{
  "head_dim": 64,
  "qk_norm": false,
  "inner_norm": true,
  "moe_every": 1,
  "expert_mlp_ratio": 0.5,
  "optimizer": "muon",
  "muon_scale": "match_rms_adamw",
  "adamw_lr_other_params": 0.0028,
  "magnitude_pruning": 0.7,
  "weight_decay": 0.1
}
Rows from block 6 of a small image classifier, named by matrix and row number. Rows with one number within an expert belong to one neuron, the router's apart. Each number is 128 + 32 x the weight over its row's rms, rounded and kept within 0 to 255. All counts start at 0.
Before each expert's rows are labels from the 100 images, of 14848, where the router gives the expert most weight on average: "patch colour" is the nearest of a few named colours to the mean colour under the peak. Only what is clearly more common there than usual is listed. The data: photos of plants and fungi (iNaturalist).
# router: router (model.blocks.6.mlp.router.weight, 4x384, trained with AdamW), inputs 0-191
# up: expert up (model.blocks.6.mlp.up, 4x192x384), inputs 0-191
# down: expert down (model.blocks.6.mlp.down, 4x384x192, transposed), outputs 0-191

# expert 1
patch colour: grey
router.1 [110 147 141 126  55 146 139 147 107 116 165 131 124 117 134 155 193 168 114 154 132 175 139 114  80 111 161  64 159 135 125 150 109 101 138 125 108 109  92  99 107  81 142 115  69  97 124 129 136 145 109 109 119 144 119 155 179 126  78  69 119 103 162 137 179 174 170 110 198 140 149 173 118  90 203 100 144 102  97 104 100 110 152 114 140 134 133 143 141 122 163 192 124 156  93 143 185 213 112 156 146 107 114 164 172 107 130  81 123 148 122 121  75 135  88 118 167 148  65  65 159  88 152 129 189  59 143 142 115 122  80 113 140 119 108 132 170 118 166 141 178 120 123 132 140  84  66 132 109 143 125 151 159 128 120  76 132 140 128 191 116 162 100 184 139  85  81 166 106 133 118 123  87 101 182 124 112 112 146 137  86 127 146 120 186 130 163 111 156 144 184 135]
up.0 [ 30 128 202 128 128 128  70 128 128 128 108 128 170 128 128 128  67  85  93 128 128 128 128 128 128 128 128  77 168 128  65  46 128 128 187 139 128 128 128 203 128 128  69 177 128 128 128 128  64 128 128 128 128 128 128 128 128 177 128 210 128  71 128 128 128 128  74  57 195 128 128 144 128 128 128 128 128 128 111 128 128 128 128  84 128 128 128 142  47  56 128 128 152 128 128 128 231  50 128  90 128 128 128 128 128 128 128 128 128 128 128 128 128 184 128  81 128 128 128  78 128 128 128 148 128 128 128 128 128  81 128 128  94 128 128 146 128 128 128 128 128 114 128 128 128 128 146  31 128 114 177 128 128 128  90  57 128 128 128 144 143 128  41 128 128 128 104 128 128  76 128 128 167  82 128 170 128 128 128 128 128 218  66 128 128 128 176 128  60 128 128 128]
down.0 [128 128 128 128 107 128 165 128 128 128 128 128 188 128 128 128 128 128 128  52  79 128  53 128 128 128 128 128 128 128 124 128 128 128 128 115  23 148 128 128 128 211  81 128  76 128  68 128 128 128 128 128 128 128 128  86 128 128 128 156 128 128 208 189 128 128 128 185  68 128 128 128 128 128 128  55 128 128 128 215 128 128 128 128 165 128 128  88 128 128 168 128 128  93 128 128 128 100 128 128 128 151  66 128 128 128 226 224 177 180 128 128 128 128 128 128 239   7 128 128 128 147 128 128 128 163 190 128 128 128 119 128 128 142 128 179 128 252 128 195 189  84 128 168 128 128 128 211 128 128  38 128 216 128 128 128  50 128 128 153 147 128 188 128 128 128 128 128 128 128 128 128 128 128 128 128 128 128 201 128 128 114 128 128 186 207 121 128 128 128 128 128]
up.1 [145 128 170 128 128 128 150 165 128 128 128 128 128 128 110 128 106 131 128 119 128 225 128 128 128 128 128 128 212 128 146 138 128 128 128 128 108 115 128 128  54 128 111 128 163 128 128 150 128 128 128 128 128 128 128 128 128 128 128 128 128 128 128 128 121  87 159 238 128 128 128 199 128 128 128 128 110 197 128 128 128 128 167 236 104 127 128 128  52 154 128 128 128 128 128 128 128 169  77 128 128 128 128 128 177 128 128 128 128 128 128 128 128  64 123  77 128 128 128  49 128 128 161  61 128 128  64  20 128 128 128 128 158 128 128 128 117 128  52 128 128 128 128 128 103 128 128 128 128 128 155 128 106 128 128  99 128 129 243 128 128 128  91  89 151 128 128 221 166 128 128 128 128 128 128 128 128 128  91 128 128 128 128 128  77  51 128  16 128  94  37 128]
down.1 [128 128 128 128 128  91  72 128 128 128 128 128 128 176  39 128 128 128 128 112 128 128 255 128  86 128 128 128 128 128 128 128 128 131 128 128 128 128 128 128 227 128 128 128 128 128 200  96 128 128 128 128 128 128 128 128 197 128 128  48 128 128  66 128 128 128 128 115 128  77 128 128 128 128 128 128 128 128   4 128 128 128  49 128 128  95 151 128 140 128 109 128 128 128  68 113 128 128 128 128 128 128 128  72  47 128 128 128 156 128 128 128 128 128 128 128 128 128 128  30 128 128 128 128 128 128 128 128 128 128 128 128 106 128 128 128 128 128 128 208 128 193 128 128 128 128 128 128 128 128 128  15 128 166  38 128 128 128 128 128 128 128 128  64 128 128 213 128 157 128 128 135 155 128 128 128 128 166 128  68  61 128 128   0 128 157 128 128 128 128 128 128]

# expert 0
patch colour: brown
router.0 [179 132 103 110 135 116 160 106 180 126  94 118 102 110 123 166 100 149  70 131 114 153  94 113 166 136 149 151 135  96 110 171 178 203 129 109 152  64  93 196 105 109 162 111 125 183 111 119 148 104 113 109 104 207 119 131  38 164 114 104 169 127 104 127  96 124  77 125 115 104 126  72  85 158  95 105 118 140 167 139  83 166 125  59  86 135  84 150 139  81  93 138 141  65 125 123  97  64 114  62 100 134 113 100 156 177 102 139 107 105 179 166 151 166 121 148 183 128 111 231 141 113  84  90 124 163 135 157  95 116 182 150 119  81 140 132 105 126 170 142 174  76 174 145  86 136 185 130 115 131 165 101 158 135  73  84 119 155 128 132 141  98 194  90 128 157  94 155  72 215 159 118 109 135 109 169 205 128 123  82 151 156 122 179  89 179 168 106 123 163 107 121]
up.0 [ 56 109 128 128 128 128 128 128 128 141 134 128 128 128 150  69 128 128 128 128 128 128 101 128 128 128  35 128 128 197 128  13  60 128  81 128 143 128  77 208 118 128 128 128 105 121 114 128 128 128 128 128 128 118 128 128 128 128 128 132 128 128 128 128 128 128 128 165 128  63 229 128 128   0 128 128 128 128 128 128 173 128 128 128 128 124 128 128  51 128 128 255 128  54  64 124 128 128 128 128 128 128 254 191 128 128 128  57 128 128 128 128 128 128 128 128 128 187 128 124  80 128 137 169 128  21 128 128 128 128 128 128 128 128 106 128 128 128 128 129 128 128 128 128 128 128 123 128 128 128 128 128 128  95 128  37 128 128 128 148 128  58 128  82 128 128 128 128  75  65 157 128 128 128 128 128 128 128 128 128 128 128 128 112 128 128 128 128 128 162 128 128]
down.0 [128 128 128 128 128 128 128 128  50 128 128 128  94 128 128 128 128 128 173 146 128 128 183 128 128 128 128 159 128 128 128 128 128 211 128 128 128 195 147 128 128 128 128  36 128  77 128 128  98 128  90 128 133  77 204 128 128 128 128 128 128 128  62 128 120 128  62 128 128 128 128 128 128  77 195 108 255 128 128 128  81 128 128 128 128 128 191 128 128 128 128  74 128 128 128 128 128 128 128 128 128 128  83 128 128 128 128 128 128 128 128 128  55 128 128 162 128 128 128 128 128 128 128 128 128 128 128 122  86 227 128 111 128 128 128 128 128 128 118 173 128 128 120 128 128 128 128 128 128  89 128 128 122 128 119 128 128 128 221 211 128 171 128 144 128 128 128 128 128  80 109 128 128 128 227  95 186 203 128 219 128 128 128 128 128 128 128 210 128 128  12 196]
up.1 [ 47 128 128 133 128 128 128 128 128 175 128 128  98 232 154 128  72 255 220 128 128 128 128 117 106 128 128 128 128 128 170 128  88 128 128 128 108 176 149 128 128 128 128 128 149 128 128 128 128 128 128 128 128 104  95 128 128 127  31 128 128 128  42 172 128 103 128  98  89 128 128 128 128 128 128 128 128 149 128 128 128 223 128 128 128 128 170 128 106 161 128 128 107 128 128 128 128 128  77 128 128 137 128 128 182 128 128 161 128 128 136 128 128 128 128 128 215 147 197 128  84 128 128 128 128 128 128 240 128 128  95 128  42 169 128 128 128 128 128 173 128 128 128 108 128 128 128 128 237 128 153 128 128 128 128 128 195 128 128 128  79 226 128 128 128 112 156 128 128  89 128 128 128 128 128 100 128 128 128 128 128  76 143  43 128  78 128 128 128 128  61   3]
down.1 [128 128 128 128  91 128  92 128 128 128 244 128  36 128 128 128 128 128  76 128  83 128 237 128 128 128 128 128 153 163 234 128 128  74 128 128 215 128  84  89 128 128  34 128 128 128 142 128 128 128 128 128 163 142 182 128 128 128 128 128 225 117 128 128 128  77  90  85 128 135 128  92 128 162  65 128  81 128 128 128  54 128 128 255 128 153  84 128 128 128  98 222 243 142 128  58  59 128 128 128 117 128 128 110 128 128  80 128 128 128 128 128 128 128 188 128 128 128 128  83  59 128 129 128 167 128  62 128 128  69 165 128  81  28 128 128 128 128 128 128 128 128 128 128 128 128  67 128 128 118 101 128 128 128 128 128 128 128 128 126 128 128 128 128 128 128 128 132 128 128 128 128 104 128 128 128 106 128  35 128 128 128 128 128 128 128  64 128 128 128 128 128]

# expert 3
patch colour: brown
router.3 [135 171 100 120 164  96 149 165 168 116 143 110 121  68 160 101  96 134 163 109 127 118 115 188  98 126  74 127  96 165 136  50 157 113 133 170 120 124 128 102 183 117  97 135 175 125 167  54  93 161 187 160 130 130 128 141 124 124 141 120 105 137 124 182  80 128 138 163  68 152 107 179 140 163  93 193 122 182 130 111 176 104 117 167 177 145 179  99 137 165 154 111 149 126 162  55 138  91 149 147 147 173 177  75 110 151  76 187 151 114  94 104 177  73 173 115  74 127 159 127 132 165 144 142 106 100 131 134 195 152 133 106 137 143 112 129 121 104  91 131  83 114 118  71 157 114 123  87 146 143  82 132 105  98 200 156 125  96 121  66 111 122 136 130 144 110 144 142 127 133 103 111 185 123 103 121 112 159  99 161 125 106 115 110  98  95  91 179 166 161  95 193]
up.0 [139 128 128 128 184 128  95 128 128  47 128  74 128 128 128 128 128 174 128 128 128 128  26 128  53 148 179  64 128 128 128 128  87 128 128 128 101   0 128 128  79 157 128 128 128 172 104 128 128 160 105 169 128 128 128  82 128 128 128 120  83 128 128 135 115 128  83 128 128 128 128 128 128 182 107 128 128 128 128 161 128 128 128 128 128 128 178 128 190 108 128 128 220 128  64 128 128 146 128 128 130 128 128 128 187 128 128 108 128 128 128 128 145 141 128  52 128 128 157  87 128 248 128 128 179 128 128 151 117 128 152 128 128 128 128 128 128 128 128 128 129 128 128 187 128 128 128 128 150 128 128 115  42 128 128 128 126 128 147 107 128 128 128 128 128 128 128 148  83 239 111 211 128 128  76 128 169 128 128 128 128 164 128 128 164 128 128 128 163  67 173 140]
down.0 [175 128 128 128 128  64 128 128 128 128 128 128 128 128 128 128 128 178  75  66 177 128 128 128 128 157 128 128 128 128 133  35 128 128  23 128 128 128 128 128  96 128 128 128 128 128 106 128  95 128 128 136 128 128 128 128 128  94 128 128 128 128 128 128  84 128 128 128 111 128 128 203 128 128 128 128 128 128 128 128 128 128  43 128 128 150 128 128 128 128 128 128 151 128 128 128  51  80 128 128 128 128 128 128 132 128 128 128 128 234 128 252 128 128 128 154 128 128 128 128 183 175 128 214 128 128 128 128  61 128 128 128  97 128 128 128 128 128 128 153 128  95 128 128 118 128 128 128 128 128 128 128 128  48 134 188 112 128 116 255 128 128 128 182 128 128 137 128 128 128 145   0 128 128 128 128 128 139 128 128 158 128 128 128 128 149 250  41 128 134 128 153]
up.1 [184 128 153 128 128 128 128  22 128 150 116 128 128 128 128 128 208 120 128 128 128 128 128 128 128 124 128  46 255 128 207 113 128  39 128 128 128 128  80  65 128 128  32 128 111 128 128 128 128 128 196 128  69 128 128 133 128 147 128 128 128 128 216 128 168 181 128 128 125 128 128 164 128  28  83 128 128 128 123 128 152 128  37 128 128 135  48 128 128 128 137 221 128 135 128 128  58 128 117 128 128 128 143 128 128 149 128 129 215 128  31 128 104  66 128 128  67 128 128 128 128 255 128 128 128 128 128 128 128 150 128 128 128 128 128 128  75 204  51 128 128 203 151 128 128 186 144 128 128 128 128 128 128 160 128 128 128 145  85 128 128 128 165 204 152 128 128 128 128 128 128 128 128  45 128 128 144 128 128 128 128 128 128 110 128 128 128 102 114 128 128 128]
down.1 [128 159 128 128 180  41  45 128 128 128 128 128 178 128 128 128 128 128 128 158 128 181 128  74 128 128 128 128 114  78 128 128 164 128 128  88 103 128 128 128 128 128 128 119 128 128 128 128 177 117 128 128 128 128 128 128 143  66  99 128 128 128 128 128 128 128 128 173 162 128 128 128 128 167 128 128 128 128 128  68 128 128 128 138  88 128 128 138 128  65 109 128 163 128  46 119 128 128 226 150 128 128 128 167 128 128 128 128 169 128 128 128 169 165 128 102 218 128 165 128 145 128 189 128 103 128 128 128 128 128 128 128 174 128 133 128 128 128 128 128 128 128 128  72 116  77 128 226 128 128 128  62  95 128 128 128 128 128 128 128 128 128 128 128 153 128 128 128 128 171 128 177  49 128 128 140 128  55  94 128 172 128  91 128 128 128 218 128 128  85  71 128]