{
  "arch": "coatnet",
  "train_examples": 45211,
  "crop_scale_min": 0.7,
  "cutout": 0.4,
  "inner_norm": true,
  "lr": 0.0015,
  "adamw_lr_other_params": 0.0028,
  "ema_decay": 0.99,
  "magnitude_pruning": 0.7,
  "steps": 14500,
  "warmup_steps": 720,
  "weight_decay": 0.1,
  "adamw_weight_decay_other_params": 0
}
Rows from block 5 of a small image classifier, named by matrix and row number. Rows with one number belong to one channel. Each number is 50 + 10 x the weight over its row's rms, rounded and kept within 0 to 99. All counts start at 0.
After each channel's rows are labels from the 100 images, of 14848, where the channel reaches its highest value: "strongest on" is what is common among them. Only what is clearly more common there than usual is listed. The data: photos of plants and fungi (iNaturalist). In brackets: how many of the 100.
# convs0: expand pointwise conv (model.blocks.5.convs.0.weight, 768x192x1x1), inputs 96-191
# convs2: project pointwise conv (model.blocks.5.convs.2.weight, 192x768x1x1, transposed), outputs 96-191

convs0.766:50 50 50 50 36 50 50 50 50 50 50 50 50 50 50 50 50 50 50 50 50 50 50 50 50 50 50 50 50 50 65 50 59 50 50 50 50 50 48 50 50 56 62 93 62 50 50 50 50 50 50 50 50 50 39 40 50 50 50 50 50 50 22 50 50 50 50 50 57 50 50 50 50 50 50 50 26 50 50 42 50 50 38 50 37 50 63 41 80 50 50 50 47 50 50 50
convs2.766:50 38 50 50 50 50 50 50 50 50 50 50 62 58 56 60 99 50 50 50 50 51 50 50 50 50 50 50 47 50 50 50 31 50 50 50 74 50 50 50 41 50 52 50 50 49 62 50 50 50 76 50 50 50 47 50 50 47 50 50 50 45 50 73 50 50 50 50 50 50 46 50 50 54 62 57 30 30 50 50 56 50 50 50 50 50 50 50 50 50 50 50 50 50 50 50
strongest on: class Liliopsida (30)

convs0.578:50 50 50 50 50 50 52 50 47 50 20 50 50 50 50 50 50 50 50 50 55 71 50 50 50 55 50 50 50 50 47 71 50 50 50 50 17 50 50 80 43 50 50 50 50 50 65 50 50 42 33 34 50 50 50 50 70 50 74 50 50 50 50 29 50 50 50 50 63 32 50 50 50 50 50 50 50 50 56 50 53 50 66 50 50 50 50 50 50 41 66 44 50 50 50 32
convs2.578:51 50 50 32 28 50 46 50 69 50 60 35 61 50 50 50 50 50 50 50 50 50 43 50 50 72 50 50 37 50 50 50 50 50 27 50 50 50 50 40 33 19 28 35 50 50 50 67 50 50 32 50 50 51 50 50 50 50 50 62 63 50 50 50 50 50 54 25 50 50 50 42 50 50 50 13 37 18 59 50 55 50 17 50 50 48 71 26 50 50 50 41 50 50 50 50
strongest on: class Liliopsida (25)

convs0.407:50 50 50 50 63 50 50 41 50 50 19 50 50 50 29 50 50 50 50 50 64 50 50 50 50 50 50 50 50 51 50 50 50 50 50 50 37 50 50 50 50 71 50 50 26 50 50 50 50 50 50 50 50 50 50 50 50 69 50 36 50 50 50 68 34 50 72 50 13 28 69 50 50 50 31 50 50 17 50 54 63 50 50 38 50 50 50 68 50 50 50 28 50 50 50 50
convs2.407:42 50 50 50 50 50 50 50 50 50 50 50 50 54 77 80 53 50 50 50 50 50 50 50 51 50 50 50 50 50 50 50 50 50 50 50 50 50 50 50 54 78 50 62 50 50 48 50 50 50 20 50 50 50 50 50 60 99 50 40 34 50 42 71 45 50 50 50 50 43 50 50 68 62 18 50 50 28 50 50 56 50 50 30 50 50 50 50 50 50 50 26 42 50 50 35
strongest on: order Caryophyllales (38); family: Cactaceae (36); text has "cactus" (31)

convs0.705:50 47 62 54 50 57 63 47 60 50 50 49 50 38 59 50 50 50 50 50 42 50 65 50 77 34 50 10 50 38 50 50 50 50 37 50 50 50 50 47 50 50 44 50 50 60 50 77 50 50 42 85 50 50 50 50 50 50 50 71 50 50 50 43 50 66 50 50 50 50 50 53 50 49 50 63 26 50 50 50 50 25 50 50 68 53 63 50 19 50 50 50 66 57 73 50
convs2.705:50 50 48 47 31 50 33 50 75 50 61 50 50 50 50 50 70 50 50 50 50 50 50 50 50 50 50 50 50 50 50 50 50 50 11 50 50 50 35 73 50 50 50 50 50 50 50 61 50 50 27 50 50 50 50 50 37 35 50 61 50 50 35 50 50 39 53 50 50 50 50 50 50 50 06 50 50 50 19 50 50 50 44 50 50 70 50 58 38 50 50 50 50 50 53 84
strongest on: order Lamiales (30)

convs0.485:50 50 50 40 52 25 50 38 50 50 50 50 50 59 08 50 50 50 50 50 50 50 50 50 50 50 50 50 52 50 29 46 74 26 50 20 65 40 62 50 50 50 50 50 66 67 50 90 50 50 50 50 50 50 50 50 41 50 50 50 63 50 50 50 50 42 50 30 50 50 37 50 50 74 50 50 41 50 60 58 50 50 43 50 50 60 50 50 50 50 50 36 50 40 59 50
convs2.485:50 50 50 50 50 50 50 50 50 50 50 50 50 50 50 50 50 72 50 50 50 50 50 50 63 50 60 50 50 50 50 50 50 50 76 50 67 50 50 50 22 50 50 50 86 50 59 57 50 50 24 70 30 83 50 50 50 50 50 50 63 50 20 50 45 50 31 50 50 50 50 50 50 91 46 45 50 50 50 55 50 50 50 50 50 50 50 23 50 50 50 50 50 50 97 50
strongest on: order Lamiales (29)

convs0.655:56 35 50 47 50 50 59 50 62 58 50 50 71 50 50 50 50 50 50 50 50 47 50 29 35 50 30 36 31 67 38 50 50 44 50 50 50 50 78 50 50 50 50 50 22 37 33 50 53 74 50 56 50 35 50 77 50 50 62 50 50 50 50 35 50 50 73 50 68 29 64 50 50 44 53 50 50 50 69 50 50 50 82 50 50 50 59 50 50 50 71 50 50 50 50 50
convs2.655:50 18 50 67 50 50 50 50 60 50 50 50 50 50 31 50 50 50 50 50 50 50 50 50 50 50 03 50 50 50 48 71 50 50 55 39 81 50 50 50 50 50 50 50 50 50 57 50 50 50 50 50 50 25 50 90 50 50 36 50 61 50 50 50 50 50 50 83 50 50 50 50 40 59 50 57 50 50 50 50 50 82 50 74 50 50 50 50 50 50 75 50 50 50 50 37
strongest on: class Liliopsida (29)

convs0.279:50 50 77 50 50 50 84 50 50 54 45 50 62 56 50 50 57 50 54 50 50 50 50 50 50 50 57 50 50 50 50 50 50 50 24 35 50 50 50 50 50 50 50 50 50 50 50 50 50 04 50 50 50 50 49 50 50 55 55 50 50 50 48 50 50 50 51 50 46 50 45 21 50 50 69 50 50 50 17 68 50 50 58 61 50 50 50 50 50 50 50 50 50 50 66 75
convs2.279:50 50 50 50 50 33 45 70 50 50 50 50 50 50 86 50 41 50 50 50 50 50 50 50 54 50 50 50 50 50 50 40 59 58 50 48 50 28 50 74 17 50 32 53 50 50 50 50 50 30 50 50 50 50 80 31 29 50 50 50 50 75 50 50 69 50 50 50 28 48 50 65 44 50 50 50 23 70 31 50 50 50 50 50 36 50 79 50 50 50 50 49 50 50 75 50
strongest on: order Lamiales (25)

convs0.258:50 38 50 53 50 50 67 50 50 50 50 50 63 50 50 50 50 46 70 71 50 50 50 50 50 50 35 32 50 67 50 48 50 50 11 50 50 55 50 50 50 56 50 50 16 50 50 50 50 50 50 52 42 50 50 50 35 47 50 30 50 50 72 50 50 50 74 00 39 35 57 50 50 50 50 50 50 50 50 31 50 43 61 57 39 50 50 55 50 50 50 50 57 74 50 50
convs2.258:50 50 65 50 50 50 50 39 36 50 31 50 50 72 50 50 50 55 50 50 50 50 50 50 52 50 57 50 50 50 50 50 50 41 50 81 50 50 53 50 50 50 50 50 37 62 50 26 50 50 50 50 71 26 50 50 50 72 50 50 65 37 50 81 50 50 50 50 50 42 50 50 50 50 50 50 50 47 50 50 50 20 50 50 41 50 50 50 50 50 47 50 50 79 50 50
strongest on: order Caryophyllales (37); family: Cactaceae (35)

convs0.522:50 50 50 39 38 49 50 50 50 50 24 43 27 50 50 35 50 50 50 50 50 50 50 50 50 50 61 50 50 48 50 50 50 50 50 50 63 61 50 50 50 50 26 70 50 50 50 50 50 50 50 50 50 38 50 50 73 74 50 50 50 66 50 50 70 43 50 50 68 50 18 50 50 50 50 50 63 50 59 50 52 50 40 50 74 40 50 50 50 50 82 52 50 50 50 50
convs2.522:70 68 72 37 32 50 50 50 29 67 50 50 50 50 30 50 56 50 60 50 50 41 29 50 50 22 49 64 50 50 50 50 50 51 50 50 61 29 57 50 25 47 50 63 50 50 50 50 50 74 68 48 50 50 31 58 50 50 50 50 50 67 50 50 25 60 23 66 50 50 50 50 38 50 73 50 50 50 50 50 50 50 35 50 50 50 50 58 15 50 50 50 66 33 67 28
strongest on: class Liliopsida (26)

convs0.424:33 50 50 65 50 50 50 25 50 50 47 68 50 50 50 50 46 76 82 66 64 50 50 50 58 50 65 47 50 50 57 59 50 41 32 50 50 50 50 50 50 50 50 61 50 50 50 50 50 50 50 70 50 50 50 14 50 50 48 51 27 67 78 50 44 28 63 50 50 63 50 50 51 50 50 42 28 60 50 50 50 54 50 50 39 50 39 50 50 77 50 50 50 50 50 50
convs2.424:50 50 50 50 50 50 50 49 44 50 64 50 50 50 59 44 50 79 56 43 50 34 50 54 29 50 50 50 78 50 50 50 50 44 50 50 50 50 50 50 55 42 50 40 50 60 50 50 50 50 59 68 50 50 50 50 27 50 50 50 29 50 50 26 50 50 50 50 50 50 50 50 51 22 50 50 71 50 50 58 50 50 50 47 50 50 50 50 50 56 50 50 32 19 46 50
strongest on: order Lamiales (26)

convs0.600:50 50 50 50 50 68 50 50 50 50 50 68 50 50 50 50 50 43 95 50 50 50 76 50 50 50 41 50 50 50 50 50 81 50 50 50 50 50 58 50 50 50 50 50 50 50 44 50 50 50 50 50 50 50 50 50 64 77 50 50 84 50 50 35 94 51 66 50 29 50 50 50 50 50 50 50 50 50 50 50 50 50 50 50 50 50 50 50 62 49 50 50 50 50 50 50
convs2.600:50 50 50 30 50 50 50 50 50 50 50 68 50 50 50 78 50 50 31 63 63 50 50 67 50 50 58 39 50 48 50 50 50 50 50 99 50 26 50 18 56 50 50 50 50 72 50 50 50 50 50 50 26 50 51 50 61 50 50 50 50 50 28 50 50 50 42 58 50 50 50 50 50 50 50 00 50 50 50 50 50 50 50 50 50 49 30 50 50 50 62 50 50 50 50 50
strongest on: class Liliopsida (31)

convs0.635:50 50 50 59 50 41 50 62 50 50 59 56 28 63 38 50 48 51 50 50 42 25 50 50 50 49 50 58 57 49 50 58 76 21 26 38 50 50 57 61 36 38 50 32 46 50 50 50 50 50 50 50 50 52 20 50 45 50 50 50 46 37 50 50 50 62 50 50 38 42 28 50 43 57 50 50 50 45 44 59 44 50 50 50 19 50 50 44 48 50 50 70 50 25 69 86
convs2.635:50 50 50 50 50 48 50 67 59 50 72 50 50 50 38 73 50 44 35 50 50 18 50 50 74 60 50 50 50 61 50 50 50 50 50 50 65 38 50 73 36 50 50 56 35 50 76 50 60 50 50 60 22 50 62 55 50 50 56 51 53 50 53 50 50 57 44 50 50 54 50 50 50 73 13 50 43 73 50 50 50 50 64 50 50 69 50 28 50 50 50 50 50 38 50 71
strongest on: order Lamiales (52); family: Lamiaceae (40)

convs0.286:22 50 50 35 50 31 50 50 50 58 74 50 62 50 47 50 54 50 50 50 21 50 57 75 61 39 49 61 61 41 57 50 60 50 24 50 73 50 50 33 55 50 50 50 75 50 50 58 50 50 52 68 58 50 50 44 50 54 50 50 50 21 50 50 69 50 58 50 50 50 19 50 56 50 74 69 50 49 50 59 50 62 50 50 57 50 50 51 46 60 24 28 50 48 50 50
convs2.286:58 50 50 50 48 56 50 50 50 50 74 36 50 56 53 50 50 50 45 50 27 66 65 50 50 50 50 50 67 43 21 50 50 50 63 50 50 50 50 50 49 50 46 50 50 47 43 50 50 56 50 53 57 31 50 50 50 39 74 50 40 50 50 50 50 69 50 50 26 50 50 72 50 50 80 50 50 50 50 50 47 50 35 61 50 50 50 50 33 50 50 50 71 50 50 70
strongest on: order Lamiales (27)

convs0.388:50 69 50 50 71 50 62 43 50 43 41 50 50 50 50 39 56 50 50 50 50 54 50 50 50 50 50 50 50 50 50 50 50 50 44 50 50 58 50 59 50 51 50 50 53 50 50 50 50 50 38 53 50 50 50 50 26 59 50 51 50 64 72 50 50 50 50 50 50 50 50 23 50 50 50 50 50 50 57 69 50 50 34 31 29 50 50 50 50 16 41 50 50 50 50 50
convs2.388:56 33 50 50 50 50 50 50 68 64 50 48 50 24 54 29 49 50 48 50 50 24 35 48 50 50 51 50 53 34 50 50 65 50 50 30 50 50 50 68 50 50 50 50 50 50 50 50 50 50 50 50 60 50 50 49 44 82 50 62 50 69 50 54 48 75 50 50 39 50 50 50 71 50 50 37 50 71 50 50 50 50 37 50 21 69 55 28 50 38 34 50 74 38 50 50
strongest on: order Lamiales (28)

convs0.57:50 50 62 50 50 50 72 50 50 50 50 26 48 50 50 52 50 50 82 50 50 50 50 50 31 55 48 38 50 80 50 50 40 72 50 50 48 50 50 50 50 41 50 64 50 50 50 34 50 52 50 50 50 52 60 48 49 50 50 43 50 53 47 73 50 71 50 50 37 50 50 41 72 50 51 50 49 22 50 50 50 50 50 50 50 50 50 50 50 50 50 50 50 79 50 36
convs2.57:41 32 50 68 50 50 69 37 50 67 43 50 50 50 50 50 50 59 50 50 45 50 50 63 50 33 50 50 50 50 32 50 50 50 37 50 50 14 56 57 49 51 47 40 36 65 30 28 68 50 31 50 36 50 50 50 41 60 44 24 54 50 41 50 50 47 70 62 50 50 63 50 50 28 50 69 50 50 27 67 50 66 50 50 63 73 50 70 38 56 62 46 50 50 60 50
strongest on: order Caryophyllales (30); family: Cactaceae (28)